{
  "crop_scale_min": 0.5,
  "text_encoder_width": 128,
  "epochs": 43.6
}
Rows from block 8 of the image encoder of a small contrastive image-text model, named by matrix and row number. Rows with one number belong to one neuron. Each number is 128 + 32 x the weight over its row's rms, rounded and kept within 0 to 255. All counts start at 0. Numbers have three digits each.
After each neuron's rows are labels from the 100 images, of 14848, where the neuron reaches its largest size: "strongest on" is what is common among them. Only what is clearly more common there than usual is listed. The data: photos of plants and fungi (iNaturalist). In brackets: how many of the 100.
# gate: MLP gate (encoder.blocks.8.mlp.gate.weight, 512x192), inputs 0-191
# fc1: MLP up (encoder.blocks.8.mlp.fc1.weight, 512x192), inputs 0-191
# fc2: MLP down (encoder.blocks.8.mlp.fc2.weight, 192x512, transposed), outputs 0-191

gate.476:104149179089129130128155169107073103138116175104088117154129100097123088112124105076134130147177167167102103146163141137126132134109064158141095172073088107122117136115148118157038129137144121159149096129175067055159179084127152102181188107140177199141145174153134137150113188120101136122108148130142064105091110132102152141181155139083124126110138156110170141105119108082090160141126113043149090118057139109150166126150141122076149081143113131097101196106103151112133096155115097137109095149105062105074090099183126096142120190093111156183095109099123101111117141190145180089
fc1.476:103101186163130120157133065108092159152161109100155105124056144152155165154139108115129146103098151104124145109087110130099136118179136128184087185190116107109142196152118090127066066132156107141145132139088123195127059201077132110154179229137117134102114093174150159131117090107173129112122185086092136053164080120041120160086138126127113132194113135113154100159163144149153120155134125171176105148133136072123107101109112094076108123074120150129126097165110120078114128143070119097110105121096140081134097129131139111122107119108158160143100133125155109156071131085061087152
fc2.476:174055184104067170136163101144086128175162124106144105098088115148157124119139131108123156126062138200153112123120192116106148096112143207175100130164110110152153118099165136126154122112099161115111166137103138099118122094158206094153106177186133114126156075106074094148130086101107100106103161150188156110116126158153161067153046186066147104155135107108137158121142140107117221118109129153144113147110165115073108112152120142092133133104103119091136156050157158150058147112150109115110154156147124163113198139150165164097103105137106111123121110088128122145130093212084087117
strongest on: order Asparagales (46); family: Asparagaceae (46); text has "yucca" (40)

gate.370:109099172106158108129086121098143150127124165125132143131132127108148117070109067090088131113096191105159108107076140063132126162103124174131110188154104173181171153069126147196127067142182116087145157119121144114159131149136130082074171112095096189141114114173096136159101115140113162120126097133131178119133188089199156100144152125162138074077189154141146142081114108111097133087169095104082093148115152158140169088101076113120139145156124126068126140196116149192103154196166104134121133106086155171116150154089101133126134085137081140140077058126149131096182159129117202114
fc1.370:140122077137108163144122102097183166123128112107105108098090081160163172116162146130185088116200136205146105157046122147172123125095111168151103156105112066149102134190158122135137125146139133117146131123142152130104156124072069116130184119135059076094049139185121197103166094149110132089189180084151121089202141135168163089172147123144164189112140167154135132143163145161110175174148116183153128119090164207144150124148140118127152123129150109128091147072129097210163137132097108113115122164130138105181112088107137096142087111090132149137135100102153104116174137138137160156
fc2.370:083086097166114030148127124070119132095097093136082092165139061134098150121119103111084088112176104071124112148165111138148108138122133119137123146153149122183110195172143095106149130117172092129112160132067155173063100101082139044164122136141136134110102103067111080132058148117106179124110121127138127144159119106125119132221192105108151129148132129127089080128072083130130119147145148150154145161165133185089163179136126096185146141054175138165104177103138134093183124135098132072099096132104088111126092109131108129147098137183131146069136150114189160125095169132111090123
strongest on: kingdom Fungi (31)

gate.73:139165117123091126179137131158112152118108088179126195118130134099136089115147141109124156131149156102091065124151126087130122110123135105103106152080128103092108180096148132098144067134109117117103111153111125090155155094167114100123101127153063128114107166136129219104194118137174083062205093122175131153101135132116142165147104141101158080079119123125177103136126118055128125105182085131153152095162065168141125095150080055157111090130130124131140171177107137142077100134085124112108117046152114226150138159092123161178114149107097170141166088178136087151213136146089129126
fc1.73:093158105107090045099131097124129155076062123144100105093165153106135133161152054071122175075105081163167118138131125109124091153152090120170144170218104128132125176116089110136136147139119093179082075092134144029071093078121161175136165097120108110161128121101167145146113116049155128072113120186121148146108105104072144111157087168094196147131087140187183124131143155101094110114103132099211143101161104161142140163132079111116155105147109107081108101136122136103171160130130140095115111100138123149118152091110136127181150150116098129143109113130045118118140119143174105109
fc2.73:163141123161158091109146118101129181093108160143115102149170093195096142110169181188142112089135145165112178097168131157149146087152038173172087173137097131132194140124113109117122159106144083124088102093123152094104118169113082145076149159171110088126078140181133099150177112096109121093077113134127043174145152141114149063107135173181111113139103105123152147170132077115122131192156120119131141132135086136132149160144130125130103101101138153126104103062095116172197184130096114107178079132156126149093195104079084172100133095164080120130159122050144125108097159097119170132
strongest on: order Caryophyllales (50); family: Cactaceae (46); text has "cactus" (31)

gate.78:182104117136118117122102126091163113108075096088064159161114130122165167159137142176154165102092129070075115120081129126141186130135169144122115108097082150064109116121110137115181123085052076120158143156148112182113146189132139100076117137139142161126110117129114132090095111120137109114142128118093134125099161096146102185106150152142110125114151082051132095127089168129147191090127135088134105037133185155105078073149155096206120105047169117129140126101167117187111123101152135147141118181111129052175117120146069107178131152101126142057102130113173176128110108161086100095
fc1.78:097042144134113094095131131148135141089118187156140139095143084166129150109128117141150164136148103126195147140183184149132118097216140136048079140119148144122136104056127188192127135117126091116098170132131148115152169157183175130172142113132101167142148152180096145186153197162141068116159074153122169145114113129087092116154119121160132120188112153117131130167168173178102100115158130164132117123109149099131137132124134117192136181093085107149075157074085147143170100076103108154112193143144103073161189141092113114119117120132099164123176120105113108114103130213124151183
fc2.78:121166167079136058124178160139086109146132146119123088070128138132161100146086112164115106173093132156108161105118077118132118137140100158127131133069143121086120110168098132130172088130114097117195174156140144124151139151171088159102175083065077168139163166118071098143110142112130070158171113120120124101197174138094093067103145079073179189156193162174156145108094169121099111144151191126086104147153084103127166121118133168064135163110153073099124102125137152125082100160126169103094159154147105135093109058149182150140097135062124158118105112116097142173126102088159182118
strongest on: order Caryophyllales (26)

gate.82:099156157130162156141104128138156167124128169086090149168160129160146105160190071093098140105125171075145152123127172106109105077111159139118161145137156130116135075126121144056068142118110163151109175137171111108132161147080135097085105082157138100165074157116164177099116059149127009190122129172188122175170175134087171080156132142121110113134119117139120180195132151119134165105153154061133134140133119160113143158087100115104073137115132188128109096196144118106146101108087133132151095184158063137096086188152082158142142125115092085106104153155151168166133101137126094123
fc1.82:123159088106109115154152108089112140108155100167131141078184125097118098087095065098110143141153090150145129091119114132126175103099105130166138174171144077092175146127181171143109101125126158110114113175113111123090139114107116101157106108244142083163146127188118184102122099169084050068077068116146135178117201084084141087098142086129180116114101154168129129132169083132123121139142114191167136126179142096057126158160167101109137150125135110102179116112085187101146159083139094096164124128143068089169108103113102147148109085121131042124112135166159101147123138118093132130
fc2.82:081176074118105135103116089086159104098097128095104139170173167102061164155129102115100125145080150165122139083167141076175118165194136104134096189135137125088127114139080111173132120105119086166118117094118135111107146158123162116172121145141125104148143165107128112078132137086085106154146064112131108124225189063214148112153122111134146167083207138153174131120090156110137145099151193073116179110124142152113152100159108089143132142126127128097097123083151150113156120119131165127146108146114147113024165094098206109092144123121145185133088142087135192098104108157130152161
strongest on: order Caryophyllales (41); family: Cactaceae (38); text has "cactus" (25)

gate.132:168150101144126169133141146084056135147097096137162088098155076116128137098144163107108110084062120097065096137102111202097149105093103068073160095127146120186120154075134154121095103106135142118102087101125055107107138123102143150096139210101165116112126157111122172127174107105141143103130130136173097164131174099135106113134114076158138064146119121089126139082142138117096189058132184137095145106100122150100161113165158147172111153120120162201157129156102136182136132185055102125117095112129158098122190120117091151101141111145162085212102054104122124158157165147193125119
fc1.132:107097164102124081126185146193108099061108154123130180057119139149171100085163088105115105133181138142137157147150134113097173146119136167157134112115177110157150092139135112106087196176135079161136141124147087137147121111109099109173223100214151138085105143192182111126041138182131142123142078107060136135099129132049164135102123100164155164144133113155182094158116119172082133143141115121113133181151209119128160143094157086139087121128083180080110138125136134099174144130154137166145112102141111121156154107133109104124169120134122150139158165172107113081197177155110122123
fc2.132:114139139103091107167202038164136115093142120145204130115173145189158153109073080173133081147162122110064111136138130176162179120171198149169122132149160146155087130121104153146108082135107132083132106136120098114179122109169097140168101130106140140141149157116096092148150146122092113165139195133125078148148160132042131194164193135173163105116119074112127145142087088155120155128180095116153132066174129138138133150104157097205129125113146168101092136050138133190150146145152159103135160132104132148157108129123122128159144220154127120124166126133171099142106153169178106105
strongest on: kingdom Fungi (31); phylum Basidiomycota (27); class Agaricomycetes (27)

gate.135:180120107153118153174116154138182142137105175181127176080111102159148071124102138152188184148195069056144138132133102105188131148177111127065136120180161133141156111167087136134093124157151120114155092135173161108160164139189128136186136083088132048149160105152111061152089170131141118105197163146152118091111150134140124145154088107106102086141100142100164111109166144127108128139129154162134173059104147114124095155091107141172146172151107121121128103161149205132087123149130144176152098159186121146121166136126076111146188090165134128139130045137136075117139157117102199126
fc1.135:134116144140153171138104120141155107116129158139101148134158117132097099148173118107166101174119070101096140110092125124086075163134208129045103120050100134136170149112147169094151098159157141130163128088101107105083116111152118145169118166145136110099114133161137112199077188086145145200141148109124235139149074135091133138134103136120203125127097143159126081090072094107119134185086140090119153092129138112111174188139117163094170134167084131134081156133097075132165138078098169123081185122088193089081137109120109135131126069121123152101125165159166159164097092138138083091
fc2.135:072131078063188127097130167171156149088113129063142136107114106103081135127107145123112101174066120104134140115090076154124091118156082080100080175151157144133054146147135160134169144121100128115087140099125118149082151123145134148126121113166153158130104118143156142177157173171112166164144124175172088188107093122105117199076091106129076164126103132108124124124128138110168112136094060154122133141102100146119199148215110183107120127127107126185130121122164128105055088071107184113106126176193107139193142088167110120104141065152143176094155136132122123128132169148049141105
strongest on: phylum Basidiomycota (60); class Agaricomycetes (60); order Polyporales (49)

gate.402:101151097131079151185117103066152095149139155112092125152125153101121115080149080177118122121115078143128193145111217103127136143125106123139134130065117095164123193160158087075105088129174164139149171182113079143131089124131176178140124074115122103106096093104160101103080117123089101112140116108099168082095154106108167116178079132135156069162122081089040147188169177062114130123133152130085132092160142173137120108102111127164174145133130083127122131122122137112112113101160169177142106157099115093060093080103113130049130074126112132139119125125124135121042116175166165111
fc1.402:116113121182155144127146144144156140100154123127110146135105112092113206155130157140138144143112116136162085120176169104116158169109121113077140174157163169102154064119173106134064111118085123103081091111118134144103223117155130120172072118084150132140110122138104062074106140137162079055132114110111156135074093129062082111123089171134143193062116135189131096171129068119180139142103161137146119116165156051171139176125115113127160171122141112086109109118152147114189164134102098099126082114133130109086077082158097157082086076131117136154117168184152149127085151062125173144
fc2.402:143142132100100140090167122117153079113036181182126170190086136064146188183173127115161095043143196165174182124146170103156118168087133068130106100114114125128077118112146141109153125107101118071130061117084120145150104127159117120205092170109146143122150142104111158138178131115092135130152083181112101163102087157161123128170102162116094126111092167146120134153138071063097097122174169122046089169075090133126121149128119110104111146142126119143102137133140108134149126179146172091107101116078131138182081136118105120069163169092107127146192130148117116097100162120102136117
strongest on: order Lamiales (25)

gate.39:106117137110126117152119129102099123089095194107165206096125164106218150183076079116134107165133127094119178110120192116140100154137070112170116115161166092108132141104136096171087147163106119156095115163105115119180102151082154128131136159107143197120155141139174136204116127126116166113112100133186104142127107159135150151107148112189147167091096152108134156161187107060119064140140053150110194188144076176154071130146109136114126118129119064085143141115100163118165042098097095134134120129118131133185114111079081124156185088104108105124132107114092172101102166136122116113
fc1.39:147077125154127084136105140120112136105126180075108091154139154139071093130153127126105135113131140135114184098112126138140091113142126145073083110111139108071082083088130208159113163122083109091084122108104119134109174057083097155122145144129146175135071068105121151129144062074104093127077172080107124127090096152085074149082118111131142159090097179077145073136076144129184146098090084167137158143153186125093100141073146122093088120100170114091120104089146151093151117115101198060139140140105142107135149109174095053085108132105151135155185129167130082145106164145176109177
fc2.39:162119157139143147139129134182142167152150145135155094125100142042157159102076131073186098120191161137167093112088076138155111129180112146130139118101094154110152168114186108070078168097158119186134118176182102116098177156117164148098136101108137059103066139141190166133138092129104137198186107113140129165120150075096092102138102117109121174190135179125131139103114110128117140147159132092145099079173165155190152124142093110132139162143128082062131122087093156170109098134180140118095104107130156121144166168163143090170159095093113184118127172090144151131161142149039144094
strongest on: order Caryophyllales (39); family: Cactaceae (37); text has "cactus" (30)

gate.3:109121105148159123091129121101149139147153103068120135166134115087060143113087187090130129073122070100099151103034131121129142108140072117114190179106064097121101110110111139132118160173180104175191096154132138144121150160151102088137113046138118167126165119123147165167105162187113160159125137129123153154143103092106134121121153164156179083126114103108086177064110101154114141128080114113159172130125105144197132105164217132136107121138149094144147161091156064194074160078127157189174129203120146125061142110118149128135147127083115175153109111112078114131119158119133101155
fc1.3:128137128093129064163099135078146109110160120108127162143127190161112115151187147168120101109165159145173093131127163102144100146134111156140067143174163156136151097181181141123183090072130137127062148139128125065098084138178194094163157150182111146119086098175092085151100100115115139137109115079119143161181108122129128105126080069108109147130166161141106077144096177062092119085094095190175166129167124128110125133086053122103179101109093136071139130141162202119119124102155082187082091089143142169112090149134065111137138110118133197103121139163172128095105115146125140102
fc2.3:098122135142144151145162113147129088100152133149146103093132133181170182097178139177136081127169126139180124154103173184156072118134120106100125096075092178086110197134079112139091176180100129109165135152093152153102096128150139095113111112133143156135159106149132094146110165167119114091121187164096107095178138091111067164133132165092127090162145141101162074138135038144091179099197092088088110172100078171159125155191093176129189077102145140131097178172173148135149107129155210182164122130135165131117106138175095123096129131102149131190144188136127138132126120141147146159
strongest on: order Caryophyllales (35); family: Cactaceae (32)

gate.164:125166124158087120140107201140097183132134177168167144165145164112150134135125141135153119098169110122076148073091124177100108154079142072076137120142168117151139080112108146157156152100114129158140125127154118138103174085096202182166165098077214126183089128207126113102139118138132156113135121155117143162126077100111109146129087167147096124114161164123133114141132103095123121077132172104129192118212172133131145077159144121191101111153116079075120158126157142178172141076082166146153125143172132091194097064134140120121163103129147191138099130107129083193134164190154147122
fc1.164:130100153114133115099158128136054124131144168119141100140171125073130148159105064106107144109131119152189177080101088109122153121116130104156106117100115111065065139152105134092125135177159153109099139116157136158078106125164083080113137112133149131062179193073107140117151123116079154127190110112155168137185116161100128173128140158147154154126140131144095079182148154143070092133143147175111143097146130094119115104107125076121144102103112223103083103143142136093140157152151118126133181135096212217111056104202172141158109105117099160115117113219159101141155116174139176124
fc2.164:084155172132114121106087154106151131130222178099141075143146153116118150079109109130126074138095101132083141169172155124166102121139176128158119175197127151170117141090063110047125099115150131078149137104179132129119179103132090128129139139147130133044138086098091106121101123090080148131125086072094108125103153153110140179104113098080156172135110103108093136110162145146134136166162104122138168167128101136133084075092123088128118108144064065146156069098103153181093104134134124136145062146163098131078084199082125168112077107120152157121146047155174092141116133158180112125
strongest on: order Lamiales (39); family: Lamiaceae (29)

gate.263:162107092125162147178128136156113120163116173067124169114122123110087128188135148158093156111173205130121107088110093157108097182146129160162144126106201163102123139097144088146145168112122095143136141181098115130066130127078149189133147118179184138129143132149105131186104080167102133104144115112127104162149170140093125126133132139174167101134097112114140135085178153091147104144201138131072139169206093149040136127087092122188117148125070139154176187131130128098144148134127134091156152151163137132121040151143175179053098108160183170090141144172130143122107142182081133124
fc1.263:134140156184094121108140166151147077107059084171173122140181093128162155097148123100105136117146121123148076133172080149150134156154107161121145176139081072118111092096126159142122122145155120117171088103119127087158108148100141112139143089105160142125094111139127185139140101144045106136156091120128091152122128149218089193133136121106112210108140143138110115143091169101162171119194108057192135129051051092142110187169167098140101106125108129114169128187152148132081105128158067131102140184108124132114151168136110066158187149075096152137140123132077163130094145082088115114
fc2.263:109104109118119143133122122131168147116213206078077076140219173137102153092133087115045088141106109124123162151073183133088147096121147135147139148139153187217087193096116111118116115158113134166154107150105087125135149066092120120101161132173129112121147115110154144126055159157121123137131150168114133130103097125101082083147115149130140107077089099127117165123150120099124137097053166139081168158156129125135130142101085091151104163158081097103150096133215087123104166095110085130143129122134177145117169157093185100158159117143102137196100132067151161129176124090129172138
strongest on: order Lamiales (34); family: Lamiaceae (29)

gate.200:131082140090151154106122112091099081131109106176115080113161229127107160162136149128119113136143137123173094150060148099128134075113122124143140141185125163130095096123083065088121190121147130193118156103094099131115120142125097192153166133128097139075171115211107129144116122121138110045159122145105086149120128122097144199104162107127116141150111086115098126145161092150130116137141074133212099083125134192129140130175165130136098102144193138113148083094129133119090124152131127160172158140179126116090194118110112098070153225159152092137179100155097093141086175123156120077
fc1.200:173152174134142087133153152162134082131154159086099119149106072203159078159133145114155169149112150186000178101204159109098125164118138174122117149116114150103143183086116187147126123136086112120138068129131097107120163176125149134106164130111103124188161174108159111114153107131127133232046124105148057112139114147173140148142125119096153114080146155113120080152105150112146118143161160120085180169142163112142122131109109130148127179125176118165141049131122145107129078100147122156099147088132093092139055094156116155165112099121129107129146148088086128104117125108121081114
fc2.200:116104120101120143185176146151149164114145081136094145135172169124107090196156158136137136161158128109156222163142146110169141092107097091116161126139144111093077094171081119112163102114137083061132119105087125144171107131066074113089060097172099139115163146153114074154123156106082150140157106173105083092121093114128086116180107120118119097147166130097178133143116124142143097120167134072122129082141140046138142100124091172070130086081122158112105107102169115082070188173049170099072140131124173131102084085150094130107091145134112044112117123121114122109159108139097169116
strongest on: kingdom Fungi (38); phylum Basidiomycota (37); class Agaricomycetes (37); order: Polyporales (25)

gate.292:166110153170097064109106148149168142102143153137147123189165139090172193117098060124125167075086054111123122124114141140158105144082150143067130143099118097126060132103084106106104105159149112113130096112086062141117121060106038144101130064097143155099095118116151102139071150057120123149165169097113131149172126167128166129182150104144169126114177155184098113179128177149132121139149136125174103101156152073124114122193156144139131177090150138117081106183089167081091132147105164083100130163111081123121137110070101096155142142120109090103125071130128088148134106194147137153
fc1.292:078125121139144128116158115118096165103137076103165125176124160050165167139103152114112208176129074078178128166101127192106140136086098119093147151108065139145143140186168101136150148144140090156137110078160171159173088064121126161162070140110090195102093155130140087177118114128087152101081117135148191167101079067088185161121090168113148092126119096134097110106103225089124134122170175101176123135119141145122123086082143128137193128138113122136147100099129103111141096162146122111135118130199179139143087127104141097112169105110179184110157098092111143116098106112111086121
fc2.292:149082075094192129098083110150120094101106149125096133180103088116098138179119167124137080096146125157122125058123136121096188174143128109128120108089127108181147175066132102086151167102127104153148158153148125090163111067079063198101141110131170145172144085121158081056072146136084136148183177172175146118111111124097129146160098132106192083083120141094191124164128155171072105151112082154150113104111051126114095077100161127049111107100109096102141102119097104091143160112134115095148102158127099100153099111133094132145110089123105187119141106131129105139124194140119084164
strongest on: order Asparagales (36); family: Asparagaceae (36); text has "yucca" (27)

gate.170:146096168146069186071114153178117146131085169110128216119160085096098135149136134110146132097130110154128144131168154089110077153165173136101105164120114169106132078158156119111120131140109120149137133165177093039056123190152121070145143121159163161128092127137131056123139167087162141168136115171121123127095118170167100147096198192172120164154178158173142121130112106103117115136164110099115082112131076144129186136118157096100116123128115132131141192112097100199180128155078142171145095139125125134163093135126097178141096154111081175120067089100145036151101154160142142136
fc1.170:112145083148151140090155108113125118190116088114109055124130128137144163044166089118098089149150146160169112153125127101108154104086167158169153096100149143199159158124128049154191155104125146133122162149063151194078163147132137130139160112150039134115116132135117203117118121149100085132087108131138153110200119147075098118129106055137120138137106110105052127135163159145161128150164064196096101159090190129141107113122129127104095143141104081136100142119161076110094130145110147144081165156148111155062117087101122123072105106143132140117141090063137161120175079074102112114
fc2.170:152153163141140073097193173097141148139117091079148075078149135176156177156100138140090148109140103179144110177133104136035122159112174151122131161141089137148127108179188121182114128116129181148151157110114136137099146090126140115185117145187078141084121127184054026134204148115148177082077107078154158135103133141117159126137139193123151113184149117110102170155172147073137175157110140169155123141130179133139112094100156148118169109074123168127166120077143152143127101125151168144174169137133147140107097176149117141101102115149088212143127127121125139086127124149160085142
strongest on: order Asparagales (35); family: Asparagaceae (35); text has "yucca" (31)

gate.289:079132127147114097127180123062095164110153163147135088128138140105169125168174097158147136109124140127138129103147151142159148097107133137143082165080094127137143146177150140163103136106117116121142176143041124106122063191129095159110201073157118138144137084118140114106126112120152141098109151200108180133186121117132051166124156111111080149123161136087148214080171090132147111103074159094124174195199125138108056133200099176076084126069134163089121123158198156128098123095133071148149136102077100152082147149108129097135146132118132110070153112162129104114172128118135089134
fc1.289:125131102088142165117115166131133123105068090135141114146138175089096086156121107145131087089191142225104105156164145167088109090128130115147098084133165141104124125058076190114099084112115115118156058088077082114130120073108122101123086169160153131040186127100171082137117163131157151149090149129184124125125111127111133086105105097173189054077099121120127125195086176148146098095179105127139086075073169124144113141118107147134098160183164144095174135144064115116109134136180145164123095117120136109130100084146121156101154093138113138106207139098104121158152143140133136171
fc2.289:166121100098161053070111068115101109162112147132167135129124151171125174139082108164168161133124128118132122066098091134145155107106121101105133186093154111087074069126140152135154121108149117141166149127165102140184176161078154167163136121124143135079153143166120049055144125092151125119140169130191122142136097124114156048095088155148128073091116116150181142124159156188126176165105160080115160121123107133100154086088166077120131094129121106099088150049117124154071141123130134153152127123079181123142122150151090143140122141093118111051099097122026126173121177084129140098
strongest on: order Asterales (36); family: Asteraceae (36)

gate.231:129153107150138130115045144123155171098115182143065159085179120111187109067121163139123108178096097159175135091093221164085140107115118129116122140138193121140140128099108166157103150140111120146174081128137076155158166171094085156078160126116118152076134127148129125133129121096087105119146158139123142114111162140153125083081104128164098111099107129126132122128148134153192137140117169096126178141121133094160190121095130134148127115108074077084139139097141191126080178111108094120113111110126113177166124100144124096087184093030105151086098053121085081099153069066141118055
fc1.231:117105147170100176070166174103165109132145114153162157128126140105188080090138172157088124098116084124156109106132155114114122154135125121123159203161155088128086105136122189137096144108076104135111076153112093188155177083172154178113131119116117058129156125148170186130072150119127170175132163129157128118059121119149179140185139111158100163127107126108168108058074144141198155125147102061079113087097135145160152097119104113132158133131191090080111118188071132169202133111174106117152138110063065167147082106142139103119104137153116137124094160119102128116122096091142188124
fc2.231:124146131151114154101131181163107143100116130118155134154081219131124144197110131149063122107140151069128155102159138112189151115183129169151224151151176113107134141144074118123104172128075140170142115091161124150133152119143072130179180124108136105146173160115113166138144100197143143064078120141157145114114122188110170081110177128158114153093124171120150162092118076135161100089093094137153152167089162135092135123112046078131106086079126119108160169065152136126116126104166143141120054076124124115111163037144164123081097129088084127154145151137135091105120175092124119118
strongest on: order Lamiales (31); family: Lamiaceae (25)

gate.489:095160099096113137050150151130066112166146180136144101073096139148166088136145130125143154127132174119158097141092153125119150151141100149093107131101126142138092163143133159167141087139099111099101135103122172157119114149141160164159157082103152136091200168114093077099162066139061105150139119136147117189082087112141131090091090139161173091095127163162135179198155147113118093118128118165075127110145114144148113085070166165110163100140119131116125125190115091157193110161179065123055102157138122162122134109179158151083128036117102138062065084134126127103092130184152177096
fc1.489:057120147133170131083124152131112171156096127074114121089055124105146115183095114090089101158146131162117108108063142132074113129122074125154106101144152151124154150080201153125130157081105126135116130117102160116177133118071156129103146129145149210103126094077139141126122142139091168068144090136094088135150129129127092086127168139132147113163127148122094170114038129137099129171119067125131159171180114146164092103154120094118128112153115107149119147169174100103157141152137132113171117125114148121101103154051105183038155146209198153100054140076204115139090116174120130121
fc2.489:132109150142125146094153079062141071157127106154104131173066135109133184182104095127113076185088121217123150179178084106141085083148099080088129141098134195045160100125125136182134071117133154139132152149096186100114181149135154135135212143134104151129151134102123098183134170173064072121093108161117151167123114143143149184138157138130116088093078100093131122160134131107081107145151075130154092108140064130172100111151058132126145153152154130130122140109109174134168132128131153158110145133104106150120120081162129136140131116043148164163152050148128129131139093177131101103
strongest on: order Lamiales (26)

gate.187:094157158144138146136125103057145202124135117123152182090127105196179142141099137103174087102155128152142179104150050118186143160123141167084136125176106061141144147130134125149121118164149112110117124075147187093125172115164090085159134134092090117092145117140115114122111101056121112145185136147129139124127147083169128151072150173125142089158126135094097149071159089102077116063131166062114089048127125166149124132153135094091100160083101142105173140156147046153150109107130117098106115107156125054126089153145074193163133107125175138125122091054122157116102072129141163119
fc1.187:119126115133145151151158177189143148150133116112150114155108132066163149192147151128127094205110132152135134119173123102225093138083131163129112138128178112131183168109143104105118195118196207149131150098130152126118098133172130127194080096119092105179130176094156140080184143149150139121098168182189105112133100142115108112158114120128079068114128091172141093190158127096107121129066176110137102166093165087112170163113111122107164140127086167143062106200107185079067087165172116097151086122149105141181095136136092161115119123121136133136100166125135133137127141077151151159
fc2.187:110114148139102164119154150179167112097163081058131105213162101084101160115117136174141116165165051124128185175144131173120130114129182183128145109152074129137091125064099124149130140197155140112133174157086126142167093092082145135170065149174152162140140135135098099125132118106132176140069147132095136130145095110099096139113108144089134044131114188187115102116093133170152122141118115146117153086163200140075083091099153139057151100132117105126105141100156155175126037124140142145093109074146167101140154107100139158138084145112094074132148159136133126164180078088109139107
strongest on: order Caryophyllales (32); family: Cactaceae (29)

gate.77:097160142096160092134135144157105111176123142141159115084109077153121166133109178106127170107184115159124213070133098093145178130108077139116050127118064148091101205091142135136088148108103159107112108106139078147157150121128106071066145098086117096129110055121124132090106132140088167134111053098096173115167110115176104133173131054074132096166138156133110104112137071122121145135125159104113165172107178174136115183090140113139163174185116165118129162098149074125154148163154165124083108184155135092128103105134109174173176130128099177133065177162089138118092118139129117130
fc1.77:134177099082100127104114120042146175047130108172109168109142095175144127159093105109133151113151105121122170107082110134100113063097120092092131187140208140203172141112145148154078124135087101177144130103136159112103094190111041151100091127145152096058144089105115165144101097130125111102114133141121071118157111121106078136128174149105168158128144156142148120096133066100119162166122124167140155082169128125134109165114121115145105083143163086134092148114098137125066104181105147173078150110102102176158117084190127195111074109126150105077082105189146136086097156121124108130
fc2.77:126162148101096119172163103186155113167126111073117117150137160145131103164117136136121162204154197201127088128116136148115170132108125122158137114097128156081125105142154152121154044157106098133140133120162139176140063142165145194132111033094160062126140087104131141131129156152116170139153090106136134098097142094131127128158081168170154140142139131110120174139172169080170141109147197201111138173148109127123213135112129116100109078093120117117092142063170089102168189132160120109123102113168167098192098077128144138158114118121070093138170170093132084079152136107152171168
strongest on: order Asterales (38); family: Asteraceae (36)

gate.352:138148070096138085141147170140107141095142087148144076137153096189186124178127152137119143147131126167150110121072120141083170148075130138102194139096168148186102151111142105120195121109140113136127108145087094149124101152157108139126151141148117161153117091084109134121174090090122138108107185040143107157105184144104175138188128119066074153121160170171135148146119131113093124143128105102098180166112122110101156175175137079178154175165079155118121081149103098202114085082141114132134164163181093052108130152111115074132063165130087117154134096170146131138174176106136104201
fc1.352:128135118150075173168142180070145151088152162192134121164110054146137110091161072108123125127137107078157093110097098071163082149141140135192085124100149168163128119161107184112229141105129141163119106092149150165145066149174166097152131174177116150153118094069146097157098164107075116122057137083129104164069135139094109112160114116117187146145096119192068140160140145128120088168113120166081084174107087078147147133135152109105142144147133092093134147116121149171137110140144107120104101121154080107169084140135121137109142147162185092075166115104095163176120146114098100069
fc2.352:122149113081092114227065105118154154135132126099107145114152178165038134081101151186073153086097107145120118103115097143173132189139148132107169122073088159127126128109105136128116179120162154141137113166127124118085107109136139123152146123079118021122148134105133166147179126132063094142131125147107145087084121040130083091119104097103089154125098060124125093172081097131196116135137120144098098145142149099126100090129092173093097100147148138100135148125188116195126136111078155065090117119111078090158129149098115158133125116191093078098117142145150148145149170055150106127
strongest on: order Asparagales (38); family: Asparagaceae (37); text has "yucca" (30)

gate.472:167102187076024156061113144139112120113158149128136080132112128097125152128183132179185081169112110105115107069151133094132121073115081108125060088149090161080120062133124119074128154145143146084128078096135092121124120132159111101119139123106131196141110139154177122120060110196074092087175124129117086184112127091158116139100142145080095093136067142145186127119168094183157150117112094091082115130094154147141106116100173122209127156131126101173084054126103110100135146111117132155146077141092171158088146139112099123183146098124143156130105169074110128145120137157121155108
fc1.472:121107105110151186041105100120119153105071161123187122134139106143079064067182077103100103121122090109122143126165103101088089123112113119165145103119132078081154108100167107120121102103116191082159132167113095177130113161103157130135157125171161084103131163083136109090096150105079096141097095098144143142111086112127093092196145089149112150147142156145123155111158124142100196109150124149103147146062154151143171124065100083086072135174097145104153122108192055100082164177140107175095182167140089127123082124175118103064103124202089128110108151146111112168127105110148125157
fc2.472:102134114121136060110130124147137111168146140154175114167156078171089080160174138143150150160113136144138134175123108131104149163161099097042114102195150122198175092111103103106181093072150114148091106109108080092142135092145151167103172139169082170156174133160174098117114174104107119172156168125120177154113099115079141175119158145091085151088127089095095115162187244161150124191172158117146119087106144078139109124141112123174126154112154137152169149153169145180100089116174167135080172135142156091125121120138118194162148186111145122125096115119128151129196147157111117143
strongest on: order Caryophyllales (32); family: Cactaceae (31); text has "cylindropuntia" (27)